{
  "arch": "unet",
  "model": "image denoising model",
  "dataset": "regions of photos with short descriptions (Visual Genome)",
  "train_examples": 203450,
  "image_size": 40,
  "crop_scale_min": 0.7,
  "horizontal_flip": false,
  "translate": 0.06,
  "rotation_deg": 10,
  "color_jitter": 0.1,
  "task": "denoising",
  "loss": "charbonnier",
  "noise_std": 0.4,
  "norm": "batchnorm",
  "hidden_act": "silu",
  "widths": [48, 48, 96, 192],
  "blocks_per_level": 2,
  "block": "basic",
  "attention": false,
  "upsampling": "transposed_conv",
  "init": "small_normal",
  "residual_init": "none",
  "optimizer": "soap",
  "beta2": 0.95,
  "learning_rate": 0.0046,
  "beta1": 0.95,
  "shampoo_beta": 0.95,
  "eps": 1e-08,
  "precondition_frequency": 10,
  "max_precond_dim": 1536,
  "merge_dims": true,
  "one_sided": false,
  "adamw_lr_other_params": 0.0011,
  "max_steps": 12800,
  "batch_size": 128,
  "epochs": 8.1,
  "lr_schedule": "cosine",
  "final_lr_fraction": 0.01,
  "warmup_steps": 250,
  "weight_decay": 0.0,
  "adamw_weight_decay_other_params": 0
}
Rows from block 6, named by matrix and row number. Rows with one number belong to one channel. Each number is 50 + 12 x the weight over its row's rms, rounded and kept within 0 to 99. All counts start at 0. After the name is the row's rms in percent of the matrix's.
# convs0: first 3x3 conv (model.mid.0.convs.0.weight, 192x192x3x3), inputs 187-191, a 3x3 kernel for each
# convs1: second 3x3 conv (model.mid.0.convs.1.weight, 192x192x3x3, transposed), outputs 187-191, a 3x3 kernel for each
convs0.111 108:36 54 47 31 69 56 29 59 39 44 39 59 36 33 40 68 56 45 43 41 23 38 24 34 37 56 48 62 40 49 53 66 38 52 43 66 60 48 49 63 43 44 47 40 48
convs1.111 099:52 46 46 55 42 51 46 38 49 52 34 45 55 37 50 48 51 55 65 47 74 59 67 50 70 65 73 60 58 55 53 44 50 52 45 49 50 46 61 65 66 39 45 63 70
convs0.112 102:51 55 47 43 32 60 42 28 44 33 49 64 48 51 64 45 48 68 48 45 57 61 45 35 56 45 70 54 43 46 53 40 58 39 33 40 56 58 61 44 49 61 44 46 69
convs1.112 096:60 61 49 38 60 61 58 43 51 51 60 61 44 78 84 54 39 62 42 38 64 70 52 58 62 44 67 31 42 45 59 47 33 59 60 43 47 51 50 40 43 47 45 45 44
convs0.113 114:41 38 38 45 13 56 56 40 45 48 35 64 47 53 54 39 51 53 50 60 50 50 47 63 57 41 58 46 42 53 26 86 42 62 40 41 53 38 47 50 62 51 36 61 49
convs1.113 110:45 44 60 41 60 55 50 46 56 62 44 45 50 18 62 50 50 55 35 58 52 47 35 58 37 38 44 64 44 47 65 52 33 38 41 55 46 42 45 54 57 62 44 63 60
convs0.114 121:39 43 34 48 31 55 52 55 80 54 48 42 29 40 46 51 73 64 56 54 48 40 40 54 54 29 64 40 67 43 60 29 45 33 23 52 33 43 50 45 52 49 51 62 55
convs1.114 094:62 32 42 44 48 55 55 45 55 23 17 23 38 29 69 38 99 33 52 54 52 46 57 61 30 59 38 52 48 44 34 56 47 40 36 39 77 32 53 47 57 45 45 51 43
convs0.115 113:40 36 39 31 56 36 38 56 63 51 47 24 67 56 62 33 44 49 62 46 55 44 51 43 62 59 46 54 65 55 74 57 44 32 65 59 53 52 36 55 48 48 22 36 47
convs1.115 100:34 37 44 42 30 42 39 49 28 70 66 74 46 23 52 68 51 56 58 54 69 55 54 69 56 62 60 48 51 45 47 46 58 45 59 54 47 53 52 61 59 51 48 57 38
convs0.116 116:51 46 59 43 43 21 40 39 43 55 64 57 43 62 59 49 47 47 48 68 52 45 45 59 57 60 53 70 64 55 50 42 59 61 47 37 51 37 52 42 43 38 54 51 32
convs1.116 104:21 41 48 57 57 42 41 58 48 43 53 42 64 46 71 64 55 77 67 64 73 33 62 72 59 42 57 47 48 71 34 62 41 46 43 53 60 54 65 59 51 45 37 33 25
convs0.117 116:53 51 47 45 51 47 52 42 59 38 50 29 42 43 65 62 46 35 54 66 64 63 62 47 81 50 63 41 47 76 37 52 53 52 52 44 53 60 45 54 56 47 45 53 48
convs1.117 103:39 43 54 56 49 44 51 45 42 72 39 23 18 30 24 50 55 72 53 51 38 43 44 33 36 32 47 32 32 26 45 46 38 55 65 65 49 54 60 53 30 53 52 44 40
convs0.118 099:41 65 45 66 61 63 55 41 34 46 47 56 44 58 56 48 55 38 64 43 48 47 46 47 48 38 69 62 45 65 48 68 45 28 32 60 28 59 50 49 56 60 43 65 64
convs1.118 101:71 37 46 39 49 55 38 46 42 92 44 34 42 59 35 75 53 51 48 69 49 49 30 52 38 49 39 47 54 56 55 70 38 55 48 63 55 41 48 57 62 54 55 46 49
convs0.119 119:44 44 54 42 28 66 36 27 48 45 58 48 58 47 48 55 57 32 45 45 55 51 59 53 71 54 44 48 60 31 41 58 65 45 56 52 62 62 44 70 52 51 53 60 61
convs1.119 166:54 50 49 44 45 41 47 42 48 66 47 40 62 60 32 67 48 58 55 63 50 72 67 52 46 56 49 46 49 59 47 62 71 46 60 57 48 41 41 44 37 34 48 49 38
convs0.120 066:45 58 46 44 51 67 51 42 48 33 42 54 43 50 53 43 54 44 45 62 58 32 63 61 45 48 63 50 68 60 59 59 34 35 70 36 43 59 58 54 67 48 63 51 53
convs1.120 086:64 39 58 56 53 48 54 40 41 33 93 60 51 46 66 42 55 75 52 49 60 55 50 68 45 53 44 39 70 40 66 53 41 44 37 55 54 58 45 51 46 45 59 46 59
convs0.121 079:54 45 42 53 46 57 65 53 52 45 54 51 39 44 46 76 70 48 53 69 58 56 66 49 49 37 47 63 51 55 58 60 71 49 36 48 70 60 40 60 61 59 63 45 45
convs1.121 091:20 63 52 57 59 50 61 72 56 60 19 40 48 56 67 68 52 78 55 52 47 53 37 47 51 42 45 56 59 57 52 62 55 25 51 37 52 55 54 72 46 67 50 50 61
convs0.122 110:54 55 33 62 34 58 71 37 47 34 43 53 59 58 42 65 90 74 59 40 57 59 52 45 32 51 49 53 62 74 39 43 60 47 60 64 55 51 38 37 46 49 52 55 62
convs1.122 099:37 55 51 41 69 50 66 35 54 64 31 41 48 62 42 62 51 83 43 45 69 46 39 53 62 62 43 68 57 59 52 54 40 42 46 52 38 35 50 45 40 58 60 57 49
convs0.123 134:55 37 35 66 73 41 65 47 43 42 53 53 40 55 66 35 74 44 61 67 61 41 56 62 58 43 46 64 37 52 43 28 77 28 48 68 71 63 41 72 42 43 64 57 63
convs1.123 106:61 45 38 70 50 43 66 60 54 68 39 66 35 40 59 38 44 52 59 89 47 51 56 71 32 50 60 36 48 48 53 62 44 32 48 47 48 54 36 58 47 41 50 48 33
convs0.124 037:50 39 50 27 56 44 52 56 54 56 42 50 54 57 58 54 53 68 57 43 52 71 71 79 69 76 61 80 56 31 27 59 40 46 53 38 59 61 53 57 67 45 58 68 48
convs1.124 089:49 49 59 48 68 53 59 57 38 45 54 77 41 50 75 30 71 29 32 34 69 46 37 44 50 44 52 40 71 27 63 35 51 41 49 52 55 52 57 57 53 51 42 51 49
convs0.125 112:55 62 39 60 73 43 61 56 24 43 48 58 27 32 51 38 39 69 54 43 46 57 32 44 61 47 64 63 50 41 55 50 33 46 32 54 68 54 35 62 75 42 43 60 39
convs1.125 096:54 41 35 67 34 39 69 36 43 35 70 61 44 49 69 44 46 45 42 70 52 61 70 52 60 52 44 55 57 69 63 59 42 66 56 49 55 42 61 55 39 56 54 46 47
convs0.126 101:65 36 68 55 55 61 52 41 57 44 57 71 43 61 70 44 39 38 46 49 52 58 65 52 50 45 46 53 22 51 40 63 54 58 50 73 57 38 61 54 43 61 41 63 55
convs1.126 090:54 47 49 54 47 47 51 57 49 50 45 46 11 52 67 39 46 57 52 40 53 66 62 64 56 58 36 37 51 44 39 85 48 49 59 52 52 32 51 55 36 34 43 52 44
convs0.127 100:35 51 29 39 61 66 45 61 70 50 47 51 43 43 34 42 38 38 54 71 48 41 36 65 41 24 38 50 54 74 48 43 34 73 39 47 57 51 52 35 53 63 42 46 57
convs1.127 103:41 39 43 45 53 45 56 48 64 57 36 48 37 35 36 32 21 22 44 51 50 47 41 35 31 23 38 50 38 36 41 50 56 50 41 27 42 69 40 61 55 66 56 57 69
convs0.128 123:61 52 39 48 29 51 47 48 42 44 37 49 46 69 39 45 52 70 61 60 37 45 60 44 40 57 41 45 52 66 56 59 66 46 62 15 37 47 51 45 71 60 52 61 52
convs1.128 107:57 59 65 51 44 62 49 41 54 31 38 39 52 52 42 54 62 55 49 28 42 60 46 49 44 72 41 37 46 44 66 45 61 36 59 51 32 28 45 45 42 54 40 63 53
convs0.129 077:49 53 47 48 54 48 68 44 21 53 52 49 51 53 37 59 62 69 45 71 77 52 50 65 36 31 51 53 68 57 46 60 64 38 47 16 54 64 49 58 63 59 58 56 40
convs1.129 102:36 48 59 41 53 47 52 55 41 33 46 43 51 28 51 78 52 55 53 52 58 45 46 61 40 34 54 56 53 55 69 71 40 41 25 37 47 53 54 57 51 37 52 56 53
convs0.130 113:37 26 50 27 33 71 28 49 46 43 59 49 66 45 62 53 58 50 52 45 38 50 62 42 66 42 57 52 58 60 51 47 53 63 47 45 32 38 42 32 35 57 38 52 50
convs1.130 103:45 49 58 30 31 75 48 45 49 57 41 61 63 42 32 49 46 49 49 60 39 55 53 47 43 49 38 53 76 68 55 61 66 57 53 66 63 38 62 35 55 32 43 52 37
convs0.131 095:66 32 44 56 59 56 65 53 65 60 62 40 76 47 38 38 46 64 50 58 72 40 56 62 32 22 40 43 62 39 58 45 45 38 40 29 41 56 30 59 39 52 51 40 37
convs1.131 107:60 55 41 45 33 59 69 52 60 54 63 72 64 37 46 32 42 39 53 56 61 40 51 62 22 23 39 51 60 61 56 62 66 45 44 46 46 45 51 46 61 60 45 47 47
convs0.132 095:55 57 60 53 69 64 43 58 63 51 60 53 43 52 70 49 84 52 50 43 47 36 48 61 58 64 58 45 52 39 49 48 46 78 58 57 57 59 47 34 59 54 54 58 52
convs1.132 095:59 40 51 39 44 58 62 44 48 47 12 38 30 63 45 39 65 61 38 37 54 40 44 46 36 41 41 39 45 30 61 40 63 55 48 50 56 56 55 49 46 45 35 33 42
convs0.133 115:39 41 41 54 60 66 55 49 43 64 63 57 44 65 70 37 46 38 55 43 44 34 58 45 58 42 52 36 56 38 44 51 62 58 58 83 51 46 54 45 46 55 55 59 54
convs1.133 097:49 45 41 29 40 49 47 64 42 44 68 72 22 53 48 53 45 41 52 58 58 41 62 46 49 39 43 48 59 70 50 44 54 68 47 46 64 40 40 53 49 57 40 55 52
convs0.134 111:45 43 37 51 55 19 41 40 46 54 59 59 51 39 62 62 62 48 75 61 62 55 61 45 62 63 47 51 51 48 25 56 46 55 44 54 46 46 39 55 55 45 60 57 60
convs1.134 099:38 52 34 52 52 54 45 31 55 23 31 35 47 63 46 68 37 56 57 37 63 55 57 70 60 58 36 44 48 53 36 50 36 41 48 43 56 48 48 60 63 52 47 58 36
convs0.135 109:63 40 57 62 38 52 55 54 42 29 50 48 44 45 31 39 50 47 34 56 58 45 44 59 37 62 67 45 30 44 49 62 53 31 58 61 45 54 56 48 46 33 44 54 40
convs1.135 110:67 45 32 42 44 43 49 48 50 35 35 39 75 36 56 44 46 47 25 34 63 40 34 61 41 56 47 36 55 40 53 51 57 48 54 57 49 49 50 47 63 42 49 40 56
convs0.136 106:49 35 38 45 28 62 60 40 58 36 42 61 62 42 57 52 53 42 56 56 41 50 58 36 48 42 54 51 56 48 59 54 18 91 66 52 61 40 43 54 56 55 55 45 59
convs1.136 102:45 46 58 39 65 67 42 44 49 30 52 61 30 44 32 47 40 53 58 48 49 54 52 53 74 41 51 61 48 36 40 35 41 46 54 59 55 62 66 44 39 65 47 57 50
convs0.137 118:49 45 45 70 35 43 56 41 44 29 70 57 63 51 60 43 57 43 65 49 49 61 63 41 58 55 53 40 51 37 60 41 46 50 53 30 52 47 44 67 53 45 36 66 45
convs1.137 098:63 42 63 48 31 56 39 48 48 33 55 85 59 38 20 65 59 53 56 49 51 62 56 41 48 55 40 55 24 43 46 30 53 45 58 54 67 51 65 52 48 42 41 54 45
convs0.138 073:51 41 46 35 52 49 57 39 63 55 63 61 54 41 37 55 47 57 43 54 70 38 57 70 43 43 48 49 39 59 34 42 57 26 47 66 58 77 48 46 60 52 48 50 64
convs1.138 099:44 47 63 71 48 60 63 45 49 51 69 37 79 46 69 54 51 50 48 53 60 48 67 47 27 61 52 50 61 46 41 37 35 37 66 48 48 49 48 66 45 41 49 64 37
convs0.139 041:52 39 56 58 54 60 45 50 51 52 40 48 54 63 54 38 49 60 58 64 54 56 63 60 60 65 51 72 42 72 63 59 28 52 63 67 57 53 39 57 52 52 57 62 54
convs1.139 097:58 63 55 51 63 45 45 36 42 53 21 59 56 40 48 29 50 54 27 56 42 46 50 59 29 32 47 61 40 47 47 27 51 59 33 62 59 74 41 44 68 55 38 43 51
convs0.140 040:58 58 42 51 56 60 50 59 39 64 72 53 58 61 74 47 66 55 53 47 62 51 85 90 55 58 67 71 64 48 48 63 64 56 54 67 65 56 63 50 54 65 57 67 64
convs1.140 097:62 51 64 64 53 42 52 58 44 65 48 70 19 76 52 59 27 40 40 49 59 24 51 57 32 45 49 47 43 50 40 49 44 32 57 55 45 67 41 45 56 58 54 37 52
convs0.141 118:32 37 54 60 51 55 37 57 47 40 45 54 49 54 55 37 62 55 54 55 42 45 53 45 47 52 50 58 55 51 22 58 37 45 42 69 49 39 46 36 35 51 40 59 63
convs1.141 094:50 52 58 57 47 60 42 58 49 36 31 52 42 52 58 49 55 59 52 70 61 43 34 47 25 43 52 39 59 66 78 49 54 54 50 61 62 30 56 41 51 62 35 61 51
convs0.142 117:44 47 62 55 40 57 43 44 78 45 49 41 51 67 38 63 67 46 35 57 47 46 40 49 37 22 37 58 41 39 45 35 58 53 50 42 59 50 64 43 56 65 58 57 63
convs1.142 104:70 55 70 56 50 65 59 57 63 51 19 49 57 31 40 43 49 44 35 46 45 26 53 45 20 47 38 33 46 37 35 53 39 35 55 45 47 38 43 56 55 41 33 43 39