Rows from block 10, named by matrix and row number. Rows with one number belong to one channel. Each number is 500 + 40 x the weight over the matrix's rms, rounded and kept within 0 to 999. All counts start at 0. Numbers have three digits each.
# convs0: first 3x3 conv (model.decb.1.0.convs.0.weight, 48x96x3x3), inputs 36-44, a 3x3 kernel for each
# convs1: second 3x3 conv (model.decb.1.0.convs.1.weight, 48x48x3x3, transposed), outputs 40-47, a 3x3 kernel for each
convs0.0:495544524506528473530503501505515517475496506462480515488468500489468490503481469508495463505474505481486523478503519491479505504490516530485474531545478468514547511504499516540529509504505469474493471487525510518513450480501503470485526514490
convs1.0:510470511508558536510485504512503487587513505495500513490504464441419470484471469519527519561480572493531533560550496539458490496493511519521512469472502476496530507501519521453532519503564487496504432535552533432496
convs0.1:481490495508505530520487527475481514498522504486557520496507492550507477534487509471476478496521474542545498502497472499535489477522510486487515463510459448479442516498455534538499539553525478491515419479487402421419506501480463495541514501506
convs1.1:485465448619585517515487472486527523447436488521498506526539440597515487492505492481500470518456510570452502505539509557561538550524518525545473480471505520528503507492478455501435561478487574462421455489512499433538
convs0.2:513555463527521447498486439467498516478470479501499471509463475488489504478486500518510498504491524512553523503497501500503499493453477518491497522509530495537533485527515500579540452504500476447507473476506497502500498511501506503467499478467
convs1.2:474528483504538481490490509500538529519536536532485546519500460537496518497475502525548498485514522459543501491519498537487526500509520567501515544486449498544492505509509482502515511554505510549523423576545446452526
convs0.3:496503494451486538460495511513520478483468485478501514526519493518538533501516542542486453527508491488483454525522510500518557510453502510471435543551490533515466498479474488471511478535522451463483460485450509502491505567527553569554510528537
convs1.3:483508505441615453466498513559473443474516413530492488503486565463616495552492529481563492468474414521455423485470487433549499499485465480528487463372476473495479506522557458457457494536496472490479643490443474512496
convs0.4:470482478514426468535458454498489508502502518490512522482463493462442485481490497492545537546506499506478493483467451478491452454455413519558534543546529518494487526533499507526483514529498463488515468494504534504478488520535507495520518516493
convs1.4:488488508575521482427499478509509455541592452465525451527502506562343503498465568465486491510462401494450565559469497493393535492475521510474496446489492506464511485512495527561527508490525554468470439485536491509534
convs0.5:491521537537494492525508478522513486509503477504492509474402436496443455525521513469496496490477486495464504464432454493547488505543488550486489506454472476499518569546492524499510522503525492473523487491507487505510515500467511478464486494463
convs1.5:482513484455398417503497495498491523465535546464546535525492452500479430501477515477505470506467453483471507537513467569390611480493538466539497532451520518479480470542500526566502504518502516524454529597467526603512
convs0.6:486471491491493493520517508528515504535506493508496496524482475516500461518491515485489502501545517515503495488511483530529514545511501483483505477500419463485459519510489500502504470486495471476523436468504457470524527509499478512499478505493
convs1.6:456548478454480544503494468487487455578513479515465486500530449468470478496526531522474470436425531502521476489403498463513453495393487467509548455466477521505509481527510465534501479523468490477532512523618520548460
convs0.7:526541523524554529482489493477453467469452490485478491552503483480501467499479489487506516530460490528502493500504499516505499524515481442514528460559546479545511493525534489525538467530532502494493520569540552564489493452457447421464483484507
convs1.7:536627481512592629502558542457505438515458479503458499497473452544395522531524462487485547446458533587586588614496471631490455546451527537561540499460500470552509456491440474373523526486503521532437519460551485537462
convs0.8:526504459514516465499507459512495480506499474537499472478505531490507499488521517513509502524461482489452479515548490500493452496478471508510501462472514498507528502524519536506503513502509496500504473517500512497528493485502536524519519497514
convs1.8:478475505523449556480573482495531498442496557493518498473513511500446509464510490517473516444394482505465484476526492460481455439504487532446488510444469506499493531543487515564562464521510467496508529501535501499474
convs0.9:505487488523522504508510521536554521547573513502537516489470500492456492516491517493579532503510519490494527515503489497511492524497501542553480497525460480507490528472468498457447472497492451493508477465516485442484499492500521540500534540495
convs1.9:531576525431536496482472440538494458495508490415570552499564496526498488476405525556545460452473480441451570487501494514583485443456491439532553529564542588374438470459466495482497546594498529378451519527518451598532
convs0.10:541540460521510503484472529491485513493513505500494484469471484463456498484474481502474474495448481488499530511499518534539547550548522466474514468447497525489509508465464506500464510509474512520489501518520474485486495511507521524489526510506
convs1.10:490497493483363493489548511499507494470545512479513513471464513497433479489474519506522498521533511517503500510514457480418522437539498530483501545392471516511497531499507524486468507514490500457507517489475501499483
convs0.11:514492453520513483525503481491461471446468533452514580496516478523556505504543509479489496502530486526541490470504504496492524478490460485523538558542475519527521560560524524560548504494532514491505514519566520555551521466490511459495515480464
convs1.11:430477503489455461461481463488484532504412493492523519494560467540553526521530523531544544543487533475504519490567529587499432549483498476600517490549466516504484495505472461524508477470461483489494502573495474520504
convs0.12:485496481460452501476443509503508471519510469499507496524536519486501511501497513515476518533489496509504485467497499472462517489472522542533493499525518455474504476449480473449487467502500501506499491471471495474445524514509493500497494480487
convs1.12:523465500518527505472490496500500470541583507465465523483466472475469477516470479522484452499651447485477469557464490504369521494469573484465478475583530486472533519535497503488455523538549539451496453469394493498471
convs0.13:501472454469457480457491496547525497537530493493483480439442514441391466519478456507498497494500491503508507488464478502517508536525470548528540548454490490515532470477492500436441498472439439410486399393456483447482467515483522533530511556575
convs1.13:566503488588558479468463388491571509480491413501500495478532495458602460483469513535507499524483507499546499460537522415487427521510511429529522449656502482598414499512484467487447490561509522462506557504599475476570
convs0.14:490549520529474522530501455538525477501439449460472487470454471479478487467500482498492524487464470499473496481457503519506494510555480466511482482524515487563511523505502512480469467477506481433453461458441467452472527541489538587564508562550
convs1.14:486518497437426505516541494526518504574503499496524542502464484502465531486515494510474519451462587485575518501524462517462465465522502474523510501490467526443520501494526489533550506527494477517503491508566515467515
convs0.15:483543531510554528539559494519508486508529512475503514484475486527491470526549530490475455487421448476455462464445488472492456509481474463484508521502505561542502468544536546548537552530539520499483496456446459457480514491451474421450469461499
convs1.15:479487549520503525490480536472538475530446525498473501489432528525554529526446479501478495473590513494498473481512516505521466586512492475513539529570452488502520525482455461592521488533474521512539521632520441570497
convs0.16:508502501496473512480479554505497492527505496510483496558539486558506456530461445515498506562482500519524517475510488402475469471493495481483470551479459544492501517474454539458445514487489477516514445477527500478492519512517527532550507541520
convs1.16:566540461582562380501497509511468536529420513502514517539559455602534411475486496468524510481615440460503493488520513521502593567468539464495489483561502479487527479503528448595517470528487536494441391482444500528520
convs0.17:556458413496498460512492510498496506462480549487515547496505478529484474488485487497500476484516489509510500521493487482536523524527519467504546408430571477530574490495481476476513477462514508492476543512552492471543482491521504479490512489470
convs1.17:493564478405527499499552537504503496497518564470487498465486481510528525461442481476545458374635478487514449557439501497386638521550550574512490554512544513524558406518541484574524489467529504549521465452440527506475
convs0.18:463466488475481415465426466485505487465456509456468488490501495484529504511498507503511518505505472530435492526514442466499549489486533451459471517509441486532510499530519524567524505510478530484485500492479502502456519513500515558494503506520
convs1.18:492526514476556499484561503497482470405575450435538521503520483505472559501453529503493506470528571465512457531518478433557489464485522513471488512446469493435478506493452534547546478486490481525485516421485477575494
convs0.19:469466502487473485533502477480454493472462482493496512525512513537512498526526497517531488491502494519510509522506485504518486477527502447472523510504520490491489486519516457483526476502512477514527499521537483511512509516518484472513468478518
convs1.19:580554499523547509493546503532504463420485484545490471525417461537526529528433515448409451488444502523449463498474512575412463576491478508470518559390539514501522441462535523472456458482501432523492529546452439541489
convs0.20:513489454501419470450526555499509503509499503507509496443472496447461501480529525469476538482525572476516553484437451505441461550480457521478453490532525532592513439466482475507510497531502466475507428503534476489504532500491510486483484470499
convs1.20:475506497503515456518536457480475487450436480468481470506534447549471541527482513481567468522502450541495495489538489590463573510436488513519516555466468468499483493669466472617443513534524508528479461532483452525483
convs0.21:532515499506476498492500514505501504505513505522518491466498486492536503504498490519538510540560538500480509483559527461522584482458547504529489483520506500515491536517442526538475512518531461479531497462523486499490476495500491493509499502518
convs1.21:491515509515447504514469464527516553525398549541488525476524496564607526489496472499457524469487528502463505527493508628460419507467494502491473506445539488498498482511469446320502446467487508498475441578571472469520
convs0.22:532588554507549525481520527486484492495506508522533511475411464470437498527543524496504556520578520524572509484484446483459461447462498494495475487479463492528450460424439466443426517492494503512479500501518488508539514503513488509536485536535
convs1.22:522365521536550508512504556483626474516457535524406526500339479528504547538626506524487460451513543527569509471451553497541488564385486517508535437511495484522485581598475440531512441386536601412398479518547425408566
convs0.23:488515517472489519485501479514482501476490514502488473490483495523490450521511499489494507533490490484498493509465486491496481471485499495468511521449428496475465545542528522538540501524545480484508486446472493477488530442507485431427492466456
convs1.23:548499475542481505501515536562525485541502494503487491481426508420463520495464504600503471528326520480472593489473495440453528518535457505475474469581512456480464500497499524548456520506504515464480628465495456464539
convs0.24:575531494514511475501458504445451505400414511496515524483506483549593480493521479494507509482525501480457483491489525499494535520501547500517481501574486485525475496511500513528484503504481481554536498485499503484476471497469493463469470480501
convs1.24:559579537525551498490485502467487495496423523519470471492500485529562499536468565510578492539473627540613500481497564511565566564600547475551518522679546489485523487467498472539491552486561468516500465492569471502550
convs0.25:502461469506479444476430456472501532516505511515503498456474510499461461526521464541496499494489477507497529579497487560470462504497513555564522506552489467525502493480487442470421487504474486488514505484516500488456490511487503547478518530491
convs1.25:455474506449453436500538477468516473501524597503481559538450519481412482567460537490510468507372450516478507556476435435511552500469541437491491386357331538473437512516482493481462441510429514448485552473389468535476
convs0.26:504484514521474494487541487527465477465458510497538517518442476529467459515494479528527512504549553475521489505516567529535579489516522460447484475490487513531480486548538468554559443507519436500521470558579501515528512524502504552508536539522
convs1.26:509479486593533520499488499459512535483484476505486443498540556494568523499555509424512568503578436537499499495570471517639435570502488438475448481569478506489446512485507510471459521549480535494530526558528507520503
convs0.27:504478515533514482508488472489491503489452469465465465503488476516492469516525469523542535535578545501514499477510512483473509505478499470502517481504484473476490485486494516504491510502459484475466453479502501490491473469496477478502497520493
convs1.27:481443511490409461524471474485495537489558509509501523499481524514496507486448492541563465516504501481501501490490525452461541486501529532425489448443475503485476535490522506413530524524525501520462512483484524520488
convs0.28:526552510516529502542502518539558512553573505529528514451448507466444483510486493495547538515498501522509522539507491533496518535492539538572493476509496507508521484434455483441473489477476484477484500442470481453461482460461499487461520496500
convs1.28:490460487524549511477468526432524539501474505572473436507486516506502520510512498470436535518525487548375514465512549509545473564458481482472506505523504496518495518584539463430526502460485498552519501473506536496501
convs0.29:503546517517513494505556527497499494508559514528538509479451476485449493495472502477558556493554531521506504444516507463474488487495514507478516519505476488521480557551474531482493490504521487448501448457508449476496517507508529544506506531507
convs1.29:529419438545492487539534520517397563525547507480459457541499568444474459543567472468433586557569487487479450492522515452529523464560495536476390447536509510511558468482525514422490568611489453567599525487479592538438
convs0.30:466531570482478521513439465522503502490496510502484499513526531514518502468492506543523465546514515437496534484510541482521509490500515530508471465527499489481498517480493529522537530481488470493513445488475489502502472504519454456471469444480
convs1.30:505472445452555533484468499521526499478522493487501516495545481483499477502480523474522446478552443472490505484499523446490497490509494490435492503509560508437506472459483497467435508404461469468469492518489483427469
convs0.31:445496468447428477458405419519463477532478447517510475515547523500491536458479508550510488491489494478494529523529531431438533520480502492514541444444532466437509495509465521564504489552515490450492431449487505480525497567529552595569500517513
convs1.31:481486473507600513464474521481499507494441580523453510502504514504428513522500495473456510500427501483516498468485533525463555509434516498478470450547486447523480499556512480492566557471541469518512500473505498476526
convs0.32:470497526448518533498491511521484455516445472499445475468481509506528489528507497489522503525516528523530507436459519451467498469482533459513527517543583516486512539497488518529495528526523476462480524511536481496488477461481467446463469476527
convs1.32:472460484453479412503461569451454472416430469468446461507536560458581509571530491472568536445634516517553456478544472508549543482407509542493493532400574502528524522540561521498482518535504523537507486463472491537483
convs0.33:527524491487466474484450477492468500464382457500458488482487499511499489526496452509550502534502512527500485492511481477475544483504567455492506489459464494476464493513485500519478482499492520463499471473475505476492505495510490486489506485501
convs1.33:501554519521488503488484491437468521580495379479484462534557518489553439486533509425491532554649499476464501496490497544498445475532452523519492456621532468481484505527514470492507565545536513505539493490527510504516
convs0.34:520508512536492533501547524488468477545495488526529523517519504518535492504555479512542511489510525514453523540487531508528491501483527528536536509461486494499494507481449495471468503492490493486502386369418436442483486498514443396494461441471
convs1.34:496531487513522499499569445524505461415637420480556492478467477487563546494493496496532492536483454509461511451548457404630410443584482527520481437442468503516530517440407506561516524456526461508521572441566592486430
convs0.35:483522504541484526553564498465510542486508529468512489484489510471442470497473475518556513480518512511510516494510523531519534546491495518518510467461515475510496516541534531549529509523519482471502549515542546509545479505520512483486564520454
convs1.35:538570512374510548480475503504480537482458538540522487489517592452525517493510507492519528439494580501519516471509511508439472407422468537434503583456582529422520495483551470395501515523501466534473558445436535517502
convs0.36:545519478476516518464477552504492491515512501504521515506521508479470479436418476485488484474431452497489478511487503566559499538566540507514515524554478504547470502495508494485512460489525500526513453446487467453476508516518472491505455457486
convs1.36:514468521517469543495514503494549501469585492497525484488449512478438519485480481498466448507495450499481498527438519361493576534538460521483481470444594479510493504509503565459490502469497545482465643558482477522522
convs0.37:526470416515488476459422505531484479533564515508571531521481488498484477488478504501548555487495508519522509523533473521509519508512529473480515479509499488517472474488455487516513500494523513502506477484507471496534520507511507514506516489495
convs1.37:491382533432450488509626519522440498511458491467602527498485518479547482480529504516430547460485463505533470567532461493521447426542556539522518510490478439436512497440533502508498526439488495555514492496536487519467
convs0.38:491506528485494522485513489479529525427491503416406457496490502496533495519523481508532523487522468486479522513509495461539504525510501525514524516526522531554556498550547528516500483425459523531527500521566503523520496505508498498505500501481
convs1.38:513515475459459466487539476524479479463619486470470481500484492522554511490495488471432478511593386465475452469476482446473469448520479512538490394509529493584526477424467476552482481466472514490541486445506522492494
convs0.39:536549534506519511521532521520486468494462494448412481481444484441436454470455454485517509525518517515476488493465528535524531499532532447478493487491478482463465522543516530531522507500499500481495473486482491528515501535517503547505483506526
convs1.39:510517510474517443499540501557492486546387567473471546494518498441547488522530505521529491532376518458514538501532494525539537512522502484555560514530432492518479473499555524625495517481472526446524525545532508515521
convs0.40:528482456532475443523483498493506501524516493516507497479492484482453484525506485483464526456478518520533542462468502525490524523521466509505539476531608505521541469469477442456455464438493538537495533525498482464483509527499520561519503534518
convs1.40:462485493416528579550484505580485510467436454529518500429500508462603481486509498528451528497614494522566543503545550489480404525515512502523469516552543458523471493481481532470458512509532525485551656437625470445526
convs0.41:526481450536502481505506518529536513556588529507528521492476501507448418499497473492500521474484498478498538470494547529526571515540560490499523469478564482471502524465469519480482490519527510468484511468489491496509524519497527555508505498479
convs1.41:461521541423500527492507527445532470429624465472543472492536501472534505501493513511508516438600529523510481489513483526474494491466502519445493456448553504494501571519440539477418493542500512535454470600339447576449
convs0.42:546534520526545497486550516495491469515449497467490472486475509478470478486488499472520501560554529464476483507502473580550489520528474505514489515550520517516548436490470473479482459481486500491499509494447517521507524550544537565566548537520
convs1.42:524524552526430513506448521516508506457472440483488518496473530511433486484485502506449534453431450498445520488484494470472514501542536469495462495571563495517482510475484496498458510495505504490492521493437522467452
convs0.43:558515480504492459477486475474462508463457472506466494501494519529501487517494468527497492500483516481519501450511485463502478499530530574534538473447534541501487544515505520505506491483498509513537529530536515492548475475509501521525533564520
convs1.43:494470503486498509530503518518509471526496475495555479471511493515488509505510502487526521501363497531481452511515484514452493476487535513496487483515489501509471503459461480493475512499507488488488461497470467516496
convs0.44:504458445513460419473497515530537501567574530520530506500492514520470461527509492468515523494509511500509511478493549513544565504513519509506519516498554497485528509487472495472511510502519550463485537482512469481507495514506512530518515501492
convs1.44:552495486519515440512516480527456518593352544516436527518463484515527556501494465486492488512404504499465522500453557522501505519493488489510521547565432484535467428505524460504619519493531482485518542436649537419550
convs0.45:523495521470513504479523543531525511553595510513509459485488554452488527504484493491508475520534517476494495481484492498464460510521487414473487478505482504500478471484492497509447485486467486488473474455463522465445496492482486471473463457494
convs1.45:549541486455411538519523483482571573503350491516537483478612448543536489509498522516574481537330581551556503463538496554484457541418511449587492532521432551490512534554498529407501473579506455483411432544517493420498
convs0.46:512466487497480491480495507531511485549535483521546516491515531474501533509505506509494502491457504531519498470517548551526514570537517515515543498524538508533537487467484474467476475469479485485471516457486486460477470473503460442461492467472
convs1.46:507523548540426502496510506518525482518524515490484517461498478514426506468546508495505491541443474478482485529511481492470560500510490487455502518432464496464457504475475556579415446467526475474494457591428507462512
convs0.47:518514488539549485483463500425331422388210384510426476523536484548590551509553525531538521500536524465519521512529518494530554448521562524561526544622558506534491496491481507470440490470510515476475507508468503494494479480528457405497502456476
convs1.47:492487511446397477490477502476551528522482543495484517514502505496400512492470504508576473448408601509551543504496527526461450477438488536537559597487501511538479526475478513424507477474468527478484511496536485524511